config.toml
model = "image flow-matching model"
train_examples = 77898
conditioning = "none"
norm = "layernorm"
mlp_ratio = 2
fused_qkv = true
inner_norm = false
patch_size = [4, 4]
optimizer = "soap"
lr = 0.0031
beta1 = 0.95
max_precond_dim = 512
adamw_lr_other_params = 0.002
grad_clip = 0.5
Rows from block 2, named by matrix and row number. Rows with one number belong to one neuron. Each number is 500 + 25 x the weight over its row's rms, rounded and kept within 0 to 999. All counts start at 0. Numbers have three digits each. After the name is the row's rms in percent of the matrix's.
# gate: MLP gate (model.blocks.2.mlp.gate.weight, 512x256), inputs 0-127
# fc1: MLP up (model.blocks.2.mlp.fc1.weight, 512x256), inputs 0-127
# fc2: MLP down (model.blocks.2.mlp.fc2.weight, 256x512, transposed), outputs 0-127
gate.261 236:498498500500500501520500501500501497498500499514474500500491500518501445501500499501500499500499498500500501476500500400500500502500500497483443500500504500495391500500500500505500500502496500499486496499500499487492517500500487501500500500500590499500500502501500517499500501489501500499501533499500530499507517517500502499500499500506501500502522500528507500499500500500499530500500
gate.266 098:501499494500499501499498497502504497500498501515498499499504505500535438489505504515500500500501495494501541495517488503502491501501501500501497500498500502499498498500497501495500502504500457499502501490499499501504500501500501500498496499507393494494501502499501502473500500500495500498531500498501500486500503495502500499500499327528499504498502492500496499489499506499502486501500
gate.272 186:500502501500518567496501501501500484500445505500503499500502499478503504503500500455503500500500500504499511500499507593495496500500500497501494506500503501471506499500502499499500503500510500501506498499499500527499500500500505499499500500500613624501525500511500494503498500492500500500516500501499503501500501495500499506500498494498501500500478545492500489500500500500503498500500
gate.282 149:497473500500500519499501500497502503499499500503506704500503503484499500493499524497499498500499499499498500510499501497503459501505500500501504500298507513497499477500500500500499494500516499502574485499500500499502499503499488500500500497495501473501498495500501506485500499498500486505496469500503520503488493517527479500482500495505500500594485506503500491500504503499501499472445
gate.283 208:501489497500496528500644499501502499590500500499510495497504525492501500498341496548467501500492502496500505478498500500441499499498500509501504441489494500530498468500500500502526511501505503501502508507498509555538504498500535502500500499499500471496569500500500509510499501500503508501500497523501499497501502500498478500501494511495500500502500500501500537500540501502500500503510
gate.289 237:500500501499500501500500500500499502500485500501500500500499501499501502483497500501498500500500500499497456500500500497500500501500500498500500484500499501494499469500501500498501500500500490500495499494501500499505499500500468500515500500565341371501498500500501493558500500499501500500500500500499501502500500518500502500500501499486499497500508509494484532460500500500500493500500
gate.300 341:548516500500500501500500490500501500503500501500494500500492807500505515499429500502501500500500500500502497483500500502468500497500500497495500495500506500500488414500499500502501500500500489500500500500500500500494499499500557500497500500526543588500499500497500500502498500500505500506499501524499552428500509500500500499500500508500498501502499498565501499502502500500495500501499
gate.301 213:559500502500501501502501502500500501501500500500500501488500500500499501514501501499500500500501500500496486500500500500500501499502500497500496497496500500518502496500514541500500500500502504500517500506500501500501546500499500500499500500500500500501482500499500500500500495500502500501500508501501494638504488500500499491500499500499497500519500505540500524526500500498501500499499
gate.302 293:505504499500501499495496500500500500500500500501502314500500500499500499499500500500500500500499500499500500499499500480500500500501500500492500544498500518513499422500500500500499500499475500500499487503500500500500501500431494499499500498500495498501500499500501497500500500500545499500626500507500515501513500501498500500495499502500500500477500511500499513502500499500501495500500
gate.309 386:500514500501516512500489497500500491489509518500500501501492501498502500500500498498496500504500500500496499505472503500501500490500503502486508511499504494519500499501498500500505489495453497505501484517499498502501490501478504503452499495500500501499497500499501500501480500509501496506494518499502549501494498496497508495500500515507489502501503500497497510494501500514501500500500
gate.318 194:498501500500500500500501502500503500500500500500524513500536500505519481499505500501499501500499487499499569500500500192524554500496500501500498501497498500500500500500500501500499500500501500500493498501498499501498500502535482508500500501500501501501499500493499500448500501500490500533499500500499501505503501500501499571500500507500500500501500500483500511510500500501500501509499
gate.327 145:502499490500501493500495499499500465500499500499500511501499499502528366527500499500500500500496500498499431446498500500500502500500500510488501500501484499504500492500499499510506501505514500500541500495496499491501500501502326504499500486518501500500501500498500499503501500500500500538500500500500500499499499500493494499497498501499500498500502500500500505503499500501500510500501
gate.342 298:502556463500499571500504500512500500500529500498535501502399505493501497500504491501492499500512500504500500453500500502499502500498501500500498496500501499501499349500500513505500457495493524501485500366500472495500498500498500513486500500500470531500501505505500513500504500500501500501500502500501501498497513500500542449502506497499498500494500499501500501502499499500488500492499
gate.357 113:500500501499500499613501500500501500501504500502527325502500499500498500498507501499499501500501500500501561497497500511509499500499500502500500498470500500501499498500499267500500501500501500500450499500499505500500498500500500500495500500499499500500501500500500501513500500493571500500500581499501503502499500503500501501500502500502500500500458500494500499503500500524503501495500
gate.360 211:501500514500545507500500500499501501501500501500500508499500502507501494500499500500501500500500498500500500502500500499497487500500500501499499499500500425500500502500500500501500501502500501500500500500500500500519500506503500500500500501500500509500500500499544506474500500488498500502496499500500513495500499500500500493501499512500500501503498501499503499500501500501505500500500
gate.361 200:505498501500482499499505503501500491502500496468499501500500498504504502503500501500495500501499497501503506501493500501501501500506500499468505530461500501506497500499513498500500510501538526500500500505499499497500487500216500500461500502499499505500499500500511500528485500312500500499495503500501500501501539500500501499490505498500553501500465500497500500500499498500500503525503
gate.370 374:500500500500500500500500501502500500506500500500500501500500500504500500497500488500500500500500500500498500500502500499500500500500500497500500555497500500500500500500500499504500497499484500500500500500500495500499500551508500500498500498500500500501500500500486500500501494500500500500484500500500566502500500464487500500500500500500500500500500500500500500490530500500500500500500
gate.371 232:471484500500509500500472501504500500492500500507502499501590501500500506497495500500501500501500501500502504500500500498501504500500500500496499520500497500500502481500500500498500500499501503500500500519499501486500500500500508500478500500502515749500501500501500482503501497500500500501500500498500509478498499499500500519500499503503494500500500505485506502501500502509501493498507
gate.382 120:507557471501496539500466499500497500526483499500495500499406538504509498508486501523499500500500500500494500499492500498500499500491500500505515440501500500496501515500504499500501500500504495500502500496500501500533500455500496500494500501547503552497632500580500500498500501499511500503500500501500500500467500501495476448500500494499499500501501490498496491499500496520500498502500
gate.383 401:501498501500500507496503500501500525500488500500500501461502499500503500501487500449500500500499505500501499495500500499500500501500500499508500500500500500500502497500500507478500500500500500499500501527500493500500501492500500500498500500500500500500483500500500500511500500501504456501497500500501506556500463500500500485500498500512500500500500500500499503502500501494499500523499
gate.389 009:517501484500498509486524514499500499631519500497429511421502466500500500504498506497498500500500500501500509495522500479505500500503500499498498490509500500503516560500500461483500500500503502500500500512500500506501498432450491500497500500491475474500679500471511507512500500530511500526496484501509541530503511503512470480500500501502516500500505492503500511498506500500515500493500
gate.392 062:502500505500497495508498499498500501429492500500479500498491497501507500502500498523501500500500503501501501501501501502502498500501500500496502500499500500525506503500499500505498499503509495500499501501500500494497485491501429496500500500519498477500497501507501502502499500536497476505505499499499515498500498500501503524500500272500545503500499492501498535485561501497503509500501
gate.394 141:475502496500317496501498502500500507415500501489501474509505500500498493465510501504501500499500499498500519499501500499512492501501499513504502520520500501500502500500510502491500492502485502498606500483500501484500525498484501500502500500504496500500503499494501503500500499493500500500501446510504500501550499489485500500501500500498501500498496491500499499526509500500503502501505
gate.408 225:500500499500500500499496513495501500499500500501500500501501501503499499500499500500501500500499500500500500500500500499507500500499500501494501500500500500515500476500502515505500500499499500500506500500500501498501500498499497502500500500500501508499489500492502500500500500500494500496429500500500500500501499500502498501502500498499500500529457500500500500500500501500500500497498
gate.409 440:501497500500503524501507501500498501500500500540500500499504519501485505501500503499501500500499499500500504496501500500500486500500501500504499463465502500500500337500500500501499499501483500500485499500500500500514500500500500500500500500500504500500501500501501496500500501470497500509502500500502541500500500478499501501500502500498495500501500500500519552499501499500503501500500
gate.416 162:500500500500503499500507499501500497690500498499499519500502500500493501485499500500506501500500500499499500500500499500501499500500499500457499495495500503493500500500501500500500500500496498500498500500499499497505499500565523500501500501508500500500502502501501500496501500383499500500498517501499472500501500493501500500500500505500504499501500501500500495499499500501501499498500
gate.418 023:469516495500500481509496501502500502503507500501494497489490483502500502490496505480495500500500501499500499511505500503499500500498500496501499500504499500498499665500499484500501501500520500500484505503500500500499500510501497500501500500498415497501366500488480501497500501501501500491498510499486497501502501501458524517500500500500500500493500500498499501502495499500416496494500
gate.422 265:504499498500500504501500500500500500503500501512497499499500500500501499499500475501500500500500499500496498500498502499500499500625500503500493672501500500501500499500512501502499499500418500500500499500499500500500485501509498516484500496501500500498498501500601500500500499505482500501499502497500617500502501500458496499500486495503500500500500500503518499500496499500501500490500
gate.424 250:500516500500500500501515508504503500487499509493507500500499475512497502503500495502500554500500513500500490495500502501481503494499500505500499500500503487499500493500502500522498515499481493500501477498500499500504501501501461499494500498501650489500500500501500462471463501500501499504499500501501516501499497501500491485500500476491500500502500499522543532500500501506504498498501
gate.426 135:500500501499501528488499507500500500500498502498500500509500500500497497502500500499500500502500501500501499496500499652502500500500500508500493478500499499500499503500500501500500500498500501500500497517500499500500501500500494498499500501513500499500500500520500499356500500499500488502500513503500558506501500500499495500500502500538505500497502551499500500501506500498500496500499
gate.429 359:495500502502514502500494508497497493489504534500501505501495501500500500496500499496506502501500500500482501507476501500500469497593501499462503501500501498507498498500502500508500500500460497502500491511500498503508497501484502507457499498499499500499496500500501501501473500509501498508498516497504550502494503501498503501488498501517493503505503500494495504483500567504501497500498
gate.433 207:500355499500499508476499504496499500526500500509500498500500439501521487505462498537501500500501506500501615525501500500499497498506500504500497499520510496500506402500498499498501500513463475504503498504500503520493498502499470499502500500485383500503516498499501509524492500500500495499502501491501499531552500500500512500501499502520500501449500516498499499503500506500512516562452
gate.435 132:502502499500500500504503496499486499500500499500499501504500502500500483501515500493501500499499497499501500500501501450507497500500500500500498504500504498502499508499499500503494500498501498500498500502501501477486499500500500500502501501499519501500499507499499495606500500499522499508471502501501473498457498502499495501500499499497499499497491422494548484499501500497510499477500
gate.452 260:502517500501516499502500500499500500509501500500500500500499629493495502503570500500505500500500500516499430502500500500505499499499500499500500498500501500500494474500501500500500500481500501499500501498500500499500500500499511500495500501510483461500500500500499502501499499500499500505521500500502505469445499531500500512501493500499457502500501480499500551500501500500457467497500
gate.456 141:514502503500501493500501499500500500501500493465502500500489500502474503489499499490500500500500501500500452500500500325500491500500500492500490500500500500500501500500500500514499503493502499500495500500500498490500500500501500500500500500501498477507452499500500500500500502499500496501499491498499501501498534493499500507499500500501419499500542500497500496498499502500500501500492
fc1.261 270:500503500500500498500499500500497500502500502492500495500508500493499610498500501501501501500500501500500500518500499597500499499500500507514552500500499507503500541500500500497500499499500500500501517501500496512500493500500709499499500500500489516499509500498500490501500499501499500494496498500504477499496493499500499500508500496493499500498484508498497501493500500500501493500501
fc1.266 442:500500499500499500502500498500500501501501500501499500498500500500500501499499500500499524500500494499500522500500500483501500500500500500500501496496500502512500500500500500501500503500499500500515482500500500499500500500500500500500500500500504500500500500498500500125500500499501500500502500495500500500499500500500499500500501500499500499500482498501488500499499500500499500500500
fc1.272 332:500501500500504502499501501500500499500498502502501496500501497494500366500521500477500500500500487507499505519501500522496500500501500499500491501500503500499500498500502498498500501499500500500500500499499502516500501500498311498495500500499597561499500499501500500504500498499500500500504500498499506515502500500500500505500499499499500501500500507473501500494498501500501495501501
fc1.282 323:503500499500500505500529471498499499506500500499500502494508486494501743493499499446500499500506493605500506500504500492500497501500500505500500500502500500491517500500500500500500501522509500500498480485500500497488495500500530499500500500487537502501424499494500495500500518500503498499497502497504499501503511509503501501502513491499439500506500500536554492498500504500500603512502
fc1.283 264:502498502500500480500471500500498503463486500500501535501500470498491504502521500497505500500516498500500476503500500500575523501500498499499500574524502500448505713500499520496500506498516484496532500500501500502507498500500449499535500500503436380500500499502500500492501499496500500499500495478499385501501499499499500515498502488498500500495493500498495482500497484498500500453489
fc1.289 364:501500499500500495500498500499500500502500500495501500499501503505500498499500500500501500500500500500503499500480499501500501500500500500510499510500500499499500579500491497500500501500500500501501500501500514500498500500500508498481500500497495537500499496495500500492500500491500500500500506504501500496500498498500500500502499465500501504497498481502507480510504500500500507500501
fc1.300 239:497509499500500484500503501500499506500435500538501500500514266500501503496618512432500500500537499499500504526500500501579501510472500500500500505495487500500512507500502499487500500495500519503500500500500500500489499500537465501507501495500494396500500500492500502475503500500503500493495498486494499513537495480500498501500510499499501494500500504395505494500500501500513501500501
fc1.301 160:476500497500500491500500496508501500504477500499500463536501500500500500500504499537499500500500501499500494500503499454513500500499500506454501483499500500492498499500500518504501499500496500500499500500500501500500494500500492500500500498499500485500511500499500500500500504502503501499500505501500474292504499489500503509500500501484521500499494500506498475466500500500495500500500
fc1.302 219:500500500500668499499495500500500500520501500501501231500499500500500500500500500500500500500500499499500500500500500493500500500501500500491500502494500503499499500500500474500499500499500500499500493503500500500500500500488493499499500499500493498500500499500501500500500499500519499500587500500500505500507500503499500500494499502500500500499500507501499499501500498500501484500500
fc1.309 316:425504501500500521499490501501500557500500502500503499651500501504498500499501505507506500500500498501497500507501499500499501500499500491503506500501500500500499501500502501541500500502501496500500498481500499500492499500500499499500500496492500499500523500501500500500500494500500500487500500498231500500501526506513547500500494499500500501500500499500502491500500499500496511499500
fc1.318 188:491501501500500500500500501500500500500479500500533500500505500507526500472501500502498500500498473500500511501500501180501543500498500500500499500500500500500501491500500500499498500500500500500490484501500498500500500502550482508500500500501500501500500500490498499485500500499485500548498500500500501500505502500500500498500500500502501500500535500482500501513500500500500496501500
fc1.327 156:498499505500500500491507504501501521499500498500500498500503500500478508504500502502500500500502500500500600599500500501500511500500500480532500500500507504492501514500501498489500499496498500500471500510501500510500500498499635499500500522465498500500500500501500501499502505499500501436500510501498503500505500500518501500500500503500501500500499500495495501501501500500499439500499
fc1.342 219:500556500500489501504497500505502501501498502451505500500500509499500500500487500500503500501500500506500434499496500500494497500500501498500501502500502500500500394501505500500499540499494432499458501519503611499517502500504505500418500500500505494500497500500500500499478498500499500505499498501500500499501500495501501501500461498496499500513499500492503538498505500501503507507503
fc1.357 113:500500500501501500445499505500499500500500500495476508498497500500506500500493496500500500500500500489500360502514501498491502500521500500498500500517500500499500500500500726501500498500500499500504512504500500500501502500493500500500500500500511500499499500501499500475499500504459499499498426501496498500501499499500498500500500500498500500500615500500499500499500500495499497518500
fc1.360 218:501500506500500500501500500500501500500500499500500500500500500500500500500500500500500500500500501500500500500500499500497501500500500501500500500500500499501500500500500500501500500501500506501500500500500500500500499500502500500500500500500500500500500500500502500500500500501499500500489505500499532500500499500500500500500500532500500501501496501510500498500500500500500503500500
fc1.361 137:505499500500500491500504505500500484509499456425499503501500497505503503500500501500498500500499499501510507500499501502503501500502500500497511566482500502500498537499502499500499500505565529499503499501499497498499473501271505501491500501499500510501500501501506500521501500241503500498496504501501485500501528500501501501481503498500555504496451500499521501498496493501500506522502
fc1.370 274:499500500500500500500500501501500500516501500500500500500500500509500500493500494500500499500492500500498500500502501496498501500500500499500499498498500499499500496500513499503500498498497500500500500500500494500497500528500500500494500488500500500501500500499487501500498495521502499500496500498501539501499500442465500500497500500500479499500510500500500500449581501500500500500499
fc1.371 273:500500500500500500500504500499500499500500498498497500500500500500508501518501500500498500500500497500501500500505500505493509500500500499501500492500500500500499500500500500501500500500497496500500499502500500601530499500500477500515500499500464311501500500584500500467499512501500501500539501539500495505504500500500500493500500500500500500500500500506496490500497499500500503500499
fc1.382 089:505500487500500530500490499500497490543500500492487506510451536527501497498487501590497500500500500499494500500481500497499497500493500500503503452500501500498500502500503500502502500500502496500501491497500525500499500497500499500500500500526463542499558500549501496499500500498516500502499488504499500485474500500497419474500500501499438500500501499498499488500501501500503486542501
fc1.383 398:503500500500500499500450500499500464499531500506500500523495502500500501496500500500508500500500495500499501545488500496500500500500500506496498500500499499500497502500501487525500500500500500500497500498500500501499499515500504500498500500500500496499526500501498500500499507501499500498498500500500500446493523496424502509500500500500498500499500499476479500500501500500500493497504
fc1.389 017:500499441500150501498506503500500497530502500497488496464503472500500500510495502497499500500500500500500510496511500488460500500503500496499499492502500500504501478500500468499500500500482500500497499518500500501500500493495497500498500500501495509500523500500502493508500500598502500500500502500417501508502499506501500504500500501500504500500499495497500501500499500500520498500500
fc1.392 195:500501500500501500498501476500501502487501500500501500495500502507500503495498499503500500500501499500501500500500500500500500500500500515500498499505500500499502503500499492498500501500501498500501499500500500509499500499500497497503500500499501503500501500499500497866500500497500500504499509500500500500500500501499499500500500500491500500499500496523500509503500500505496500500499
fc1.394 212:500500501500500498782497500500500503525502500525499499499500501503503489503502500500492500500501500500500500494500500487500493500499500500500506500500499500498498500500501440500500502499500471500360503500499494508500498500498508499491495501503499500500498500499500500487500499502533500501440660499502500505500500508499498497499499501496503499524562501497500504501498500502503498500502
fc1.408 203:500500502500500500500500498500499500532491500488500500500499499496505501499501500500500500499503500500501500500502500499499501500501500498503500504499501500486500501500500463500500500500500500500481499500500500500499500502502547500499500500500462496501504500503486500506500500500506500503542500500500500500499500500499503499497500502501501500491518501499500500500500500500500500518501
fc1.409 190:502525489502500506501374493501505494500498501501499498500497500507452500500529498502499495500499500505500424483500500500655500498497500499500492500497499500499500500500504506527500500498506500500507499465501504501492495500501525502499502498508500575500514497503499538508498493500495498501499501399499455498500497500500496500499500512501501501500510500496512487501500502500499500500503
fc1.416 105:504500499501501500500497500499500506250499502501501496498500500500505499513501500499499499500500500501501500501511501499500500499499501501599501598511499499499504630501500500498500500500504503499512500501500500499497501501489501500500501496500499497501500498488489499500498500633503500502505468500500500501500500511498499501500499469500495501498500497500501502500502499501500502501501
fc1.418 005:491500500500501504501498499500500502503505500500489488496365473500500500500519502505500500500500500499500491501496500503503500500499500495501500503501500500499495817500500459512500499500532500500500502515500500506500500584501502500500500500491499489500452500502500501500500500549488500473498500501480500496500500500502486490500500500500500500498505493494498500500500500500500516496500
fc1.422 320:500499500500500500499500500500500504539500500500496500500500500500500500500500430500500500500500499500498499500499502500500499500517500509500498703507500500500500500500512500500499498501446502500499500500500502500500404501508499503499500495502501500499500501500578500500500500504478500501500502500500587495501501500459499500500490500501501500499500500500510500500472498500500499500500
fc1.424 280:496492500500499501500499499492498500504500477503499500501501501473503500499499505498500488500501500501499543502500499499502500504500500499495498500500500501501494636500500500495501494500506503500500505510500501500495500500498601500502500502493490502500500500500500516529506500501499500499500500499499435500502500498500510503500492522502499500499500500485477442544501499492491501502499
fc1.426 309:501500500500500500500500496500500500609500500500515500500499506492499501495499500500500500500500495500500502502500500488500497500500499500506500503500500500501501513500500500499500499500500499499503515498500500501500500500500482499501500500489507513500499500495501500285500500500500500504500499500500495494505500499503506500500500498485500500501491495501500513500499500496500500500501
fc1.429 334:500500500499501497500499483502500490500500500495499500500530499491496507503498495490501500500499500501500500497500500500499506502504500500499519500500499499500516500500500499500500499501498495500500508481500494500501502499501499509500500500509499503499416500498497513501500500499499500511500498493238500466502526501501500500500499501499488497501498503500503495501567497500502510500501
fc1.433 294:500483498500500504487502501500500500502500500503500500500500353500520489502500499500500500500501504500498632518500500500500498500500500500500499500500508497499505308500500501487499504502498597502501497502500501514497487500500493499500500499480383500501507499500500502500494500500500500499502499483500512504511500500500513499500500502512499500495500503500500497500500505500500504572478
fc1.435 151:502500499500502500529512497500500496499500499500499501504500500480499492501515500484500500500499496498500499500500500474500499500500500499500495501500500496500501501500499500495499500500500500500490500501500500495496498500498481502502500500499496499500503507500500500679500501499519499501480504504500493500449500501500487500500498498497498500500473446498527502496501500499549500500500
fc1.452 347:500492500500486501499500502501500491498500500501489499500500346507506497498435500502494500500499500490501557499500500499477503500500499501501499502504497501500500506499499500503500500517500547500500500499500500502500500500501494499500500500500602537500500498500501499502501504500500504500500507500499496516522500490500500492500505500500532500500500506501486450500499500500512527501500
fc1.456 185:500499499500500495548499497500500499500500495500500501498485499500500501494538499499500499499500500500500500462501500346505500500501500500502500500501501500500500522500500500499500501500502493499495510495499495499501500500505501498523500500500545480502498500500500501475502500500544499500500495500500499500483497500500499504500500500506475498501501495494499499500500503508492501500494
fc2.261 169:502495499500500501500500496501505507499502498500500498501470497513501415500508500501500501491497485505501512526500500549500500508493543506509505500498493501500524505490499465497481500498500501506502471499500498518502502498500682500487494498501578544491484500499501501499499503507499499500511505500500498500500505500500499500504546487501507511487500500504501499498504500498499498500504
fc2.266 260:499500501501498495500497498498494499500499500500503511500501500447491500500497499500499500500500499500499502499500500475498500499500500504500499500501500500501499500500501500501501500500500506500495560500507498492499501500503499500500500500500498501501500495499500499827499500499503500500501502501498499501500500500500500497500500496500500498500500500500500500499498500500500501502500
fc2.272 190:501499500501489500500510500503492494500500500517495504500465493502371501493498501522499496500500499492497499503501495515510500499501508501472500499499498499498505500502502500499498500501492493500500458500498501518499501499493324498500500497500500592500492500492500496464498503502500500500473501500499503500501500499500509482536488585500499500502500500501508498505500500500504499499497
fc2.282 543:500488500500500499500518500500496500500500514500513502502501500540502283501500499500500501500497520390500500498500500501500498500502494500503504499500498500503500500498500500500501500447500512500500514502588500500500500500498476495500500500502487502506494500500502500499498509500500499500501499500499501484503500501501499500494510500495503500500500500500499502500498500500502507500500
fc2.283 168:502516503500499512502345500499498500499499475500502500492506476501525475500429498502502499482484496477498412500504500504632500497510509509500500499499500510511489489498504496502599501492499502500500500494499491487501500500506499499509505498498500376497539504501504501511501503496500499501466500500494502501500500499500496501532501509499491500514499500501528503500505491500496501477500
fc2.289 119:506501496557502533501440500500513500496503546500469503500493499497490500510494500501499504511500438484490533506499499500500498507499510500501498503500498499503510502503503496499498500533501504517537500515500443494497500500523452499368501499499497518495499500495495504504500499519500501495494497498500501497498500502500504496384370467494495494500500501500506529500501501505500497512491
fc2.300 165:481404488500501505500326500499500497504500500502500502504495398502500499485435508500501499575438497510499508515500501478522388496500501506500492500500504498511518589501493503495501498503496500497500499500502501500499505500500500506503499500501637491506490499497497498495494497531500498499511501512500506465500493499502498529481500490492504471501497501500500510491502500511499500502501
fc2.301 103:485502498534501500500501500500500500504500499503500500549507499517408499499502502502500500496500502501499499500499500505465522500506496499668501493520500493500504559501459501502512500500506500499490500499500490500438499528496500500490501500499500510500500499500500501500498499507495499500496482519505506308498500500500503501500500498498499497500501499502502499501500504498491499500503
fc2.302 261:500500500499500501500501499499500500499499501501500602500501500499500500500500500499500500500500500500501500500500500501500500499500500499546500500500503500498500506500500587501500500500500500500501500500500500500499499500500498501500500500500506500500500500500500500500500502499500500500389504500500500501478497500500500501500500497500500501496500499501501500500500499500500499503500
fc2.309 524:500500500500500502500500501502497500500494499500500501673501501500500500500500500500500500500500500501499501500500500501500501500499500499501504500498500500500500500500500500502501500500500500500500500500498500500500500500499500500498500501500500500500516500501500504500500500500500498500499501500776499521500503500500500496500501500500498500500501500500500500500501500498500502500500
fc2.318 141:494501502500488494490503500500498500495500501490498500501471498500494500491499497500503497500498500500498501500500500310525667501495499499481501456499498497500503501500504501500499501501500500501501573500500500508500500493499500499500501501500500504503495501493500500501502500489500499500506501499497498502504500500500502494480507565505501506504474501500500501503499501498505502510501
fc2.327 341:497500502499500508505499501501500498500500478500487505489525505495392216495502500500504500535507500476498500494499500500474544500498495500478499507501502499489505496498502500503504502499498500501493501497500525480576498499457411497531501475506501499500522500500500501500501488500500500497484499508504491504504505500500503500500501509498496500504514500501500500501502503500501498503503
fc2.342 218:500557478500491499500500498498499500499491499500499494481629501502499491491500500501501500503501500499499441476500501501474457502502502502498500476500509498506507500502501477501527499470501449500503487417498397493500501500500500501473502500491496495501505501504499498500499500493498500485500500501500501499502501501501496571500474497501504537496498498501513498501499506500466499501498
fc2.357 200:500501500503478500500505501500504502500500494483500457500500500500500492500495499499499502518499499515481399500500500487493500499454502500580500525506499499500500632486501346500449496500500492500498500501500500499358499502503480501501499500500499500501500500498500503567499509500499500500561511501500480511504500501495501501500500504500499500500548500500508500500499500501502500448497
fc2.360 087:504488493502495500501486490497503497501505482500502498496505499500502501503498501503499496501498498500501523500511497648510501501502499500464502501512499496501501498507493503501500498495509511501467512500500499495500508496461497497499499500501495511486500501500500501489500506483500514500506559502499500494542501508500501500503501691501497500499500502500540504500500501500499495505499
fc2.361 147:500499500500499501501501500500500500500500500499500502500501499496500500500500500500501498500500500506500499500500501493500500500494498500501501500500501500500500502500499500499501500501500502501500499500500500498474499501815499500500499500498502500501500500499499500501502500271500499499500500500501502514501502500501500502499500501499500500501500501499500500500500499500498500497501
fc2.370 133:499501499474488499498500511501505503494499501500495491506504501506530500488500500500498504500498499504551499491334500488494501501502501499496500493462501500503501500500499521502501506500497500500496498500494491502501496499499501499500499663500500500500506499500499500495501500498501510502462501504499499500500498501502500498452497500501499502500503500500501501492509501498499498497500
fc2.371 179:508500500500496489500508500500500499498500500497503499499503500499500508498489496497500498502499499503500496491500497503500733498500500499502492500500498498498500559502509501500500501500499499502500500482499503496345500499499584499502500494501536456500503497498500499500503498504500499510496496501501498506500500505499504499497448504507500595503484500503475500496498497499498500502500
fc2.382 086:500483529500503503469499492486492501486501476499481498499373500481499660488505501500497500519532466494501461498500514503539472498573493502502583488498502503437499499492533503512502499501501517504492493519488499501500500497503500497508498502476499525511599498504500498498516544520503500499486503500512498501527502499500550488523542502501508494496542500492500501499501502501502486500500
fc2.383 265:497502507526499492501500500500505500492501499500497500425514514497539534500503501502493500556496498517500499502499500500501541493397499501534499520501501500500487570500500518498498499509501501503500494458511500500503511502458500500504499520533501488503500498502501501499505518529501533492525501493494500532500497501500499498426499563499504503504464501502502491503496485504497505500514
fc2.389 011:494518497468463496497537500498498500500490500498532508454462472517496502475555500500500500503502483495501525489514500494421500500487499500458501535501498494499509504500501501495517500520500500500499501525503513526503500501502497490502500444542507502501495500500500501505501460246500498453463508500498499512509500500498500500488501522500498479531528500508498500500499501504475509504500
fc2.392 201:500500492500501479500491500500496500497500492500490495507498501557500499501495506500495501500506516501499491499501505561508500499499500499501499498501501499500494500500500500501503499501500507502503458503500500492505501499500500500503505500510515510500497499500508500159501514500499500502487495501499499488501498501505501501500479501500500496501498499497498500509499501500499512485500
fc2.394 339:500500501500500500500500500500500500500500500499500253500500500500500500500500500500500500500500500500500500500500500506499500500500500500499500500500500500500500500500500201500500500500500500500500500500500500500500500499500500500500500500500500500500500500500500500500500500500500500500500500500499500500595500500500500500500500500500500500500499500500501500500500500500500500500500
fc2.408 116:501499500500444496500500500500500500500501502499502500500498500501500460499500500500500500490499500499512501494500500469500508500500500500494516499500500500495500502500501582500488507522500494502501488539499500500500499501499498499498501500512500504502499502500500500500502500506501500500498488501499500478500500500501499496490501518502500499501506501496452501500499502501501506499505
fc2.409 212:500531494500499499500477500500501500500495510497499501499501500501500500499489500500500502494536500578500438494499499500626499499500500500499500500500504498515500500503500500499499502483500500499499471501499499606508500500502500501499500501493498560500500500502500500500499572503502500500500497501501498504500500500500500499500502500500501500497513500502711501500499499499499500501500
fc2.416 088:503500500499499500502502497501501501500503499500500499502499498501501524500500500500498500500502500500500501501500498500499499499498500498501500443502499500500500492498500501496500499502500499500499500501501500498499500499425504496502500501499500500499500502491499500499501500785500499499499501499500506510485500500500499500500501498500500500500494500493500500500498500500500499500500
fc2.418 022:500495531517487483516502500501494500500501494504503485560554476505497507496500500500500500498501507497504507492509500628478501500470499500519508502524500499504516489500500483503551500492500515500501510502500502518501500500483500503467502499486501505502346500500500500531500503537501500486413477500502500506500501500500506504505501497500498512531491500506504500500500500505497501502500
fc2.422 153:501500500500473499500500500500504500500500498500498501510500500500499498500500498501499500500504500499403500500776501501500500500481500500498501533460500501501500501500499500500499500501499500500500496500501502500500500501500500500499500499500502499504500500498465502500501499487501505500495495500499495502499501500500500500498500500498502500500501501500501500500500505500500499500500
fc2.424 171:495503499501500501500468500497500503498502481501499500508497500500516503507505500497509500501500491500508511515498505479501501500500498500504496500500501501500499502501476500504400497499500517497499501529501500502437515499500549498501501501500516508504481498499504499500505501500500503511500496508503500477501498502500499486498500446500501476501500499500483500500499499496511499495499
fc2.426 149:496504502497499500501502500505503502511503552489501498500501500487368503498495500500504500506491525499541513500500500595517524500499501500500499531490501502506493512500505501500502501496496525511506486501500500505572500500500494503523504501557500500510507496499494501492500494526499500500439548504501525497500502500500503504414501490500499547493481497501500507496498500501502490499501
fc2.429 529:501500500500500500500500500501499500498499501500501500500510500500500500500500500500500500500499500501500500500500500501500500500502502500500492500500500501502500500492497500500500499500500500500500500500500501500500500499500500500500500498500499500500462500500501500500500498500501500495500500501762500469500500500500504500500500500500499500500500500500500500500500500499500500500501
fc2.433 159:503342501557500497499527500514499500501500501500454501501447419506500500496513513499501499612502506497495625508502492499502515503499500501500496501498493507500508500500514496500510500522499642504497500534514502500500500495499500500501501501501507505499491501505501500457499497483500506500501503499489499501499499500501500486499519499499499510500501500503491508502503502508497504503498
fc2.435 190:482485503500472491500500500501502502500500457500469500500506491461496428488475499499499500518514523556507557498474501502497499499499501502623501499498508515503498541500499499502552503498501529501496449481504501500466501500463503498529499506473499416499514529499501499495498471501499503488509498500496500484489511500500502502491485497499501498485480500502498499494501497501495501495501
fc2.452 220:499464500499499500499535501501504500501501498500494500496490461503525499490528501500501501529496509508503506484498494497498500501500498501498499496498515497499505554514503474500670498502497629500498500487492501512532500495499440502500500500535500501503496501506502501497499500500500499500495498498490500495500500500500495521471501502500499504499499500502499500488500494502475503500501
fc2.456 148:500496500500502501497500497506501497500500499508502502499499500573501501500501501502499500656500500503500500500503501510498503501507508500474500498500501500500500499501500454510500500498511500504495519500499488499499500500361385503562500500500501498499500505499499503499500557499498500500507498499500499505502500509501500500497498594499502496501523500500502503500501500500499500501501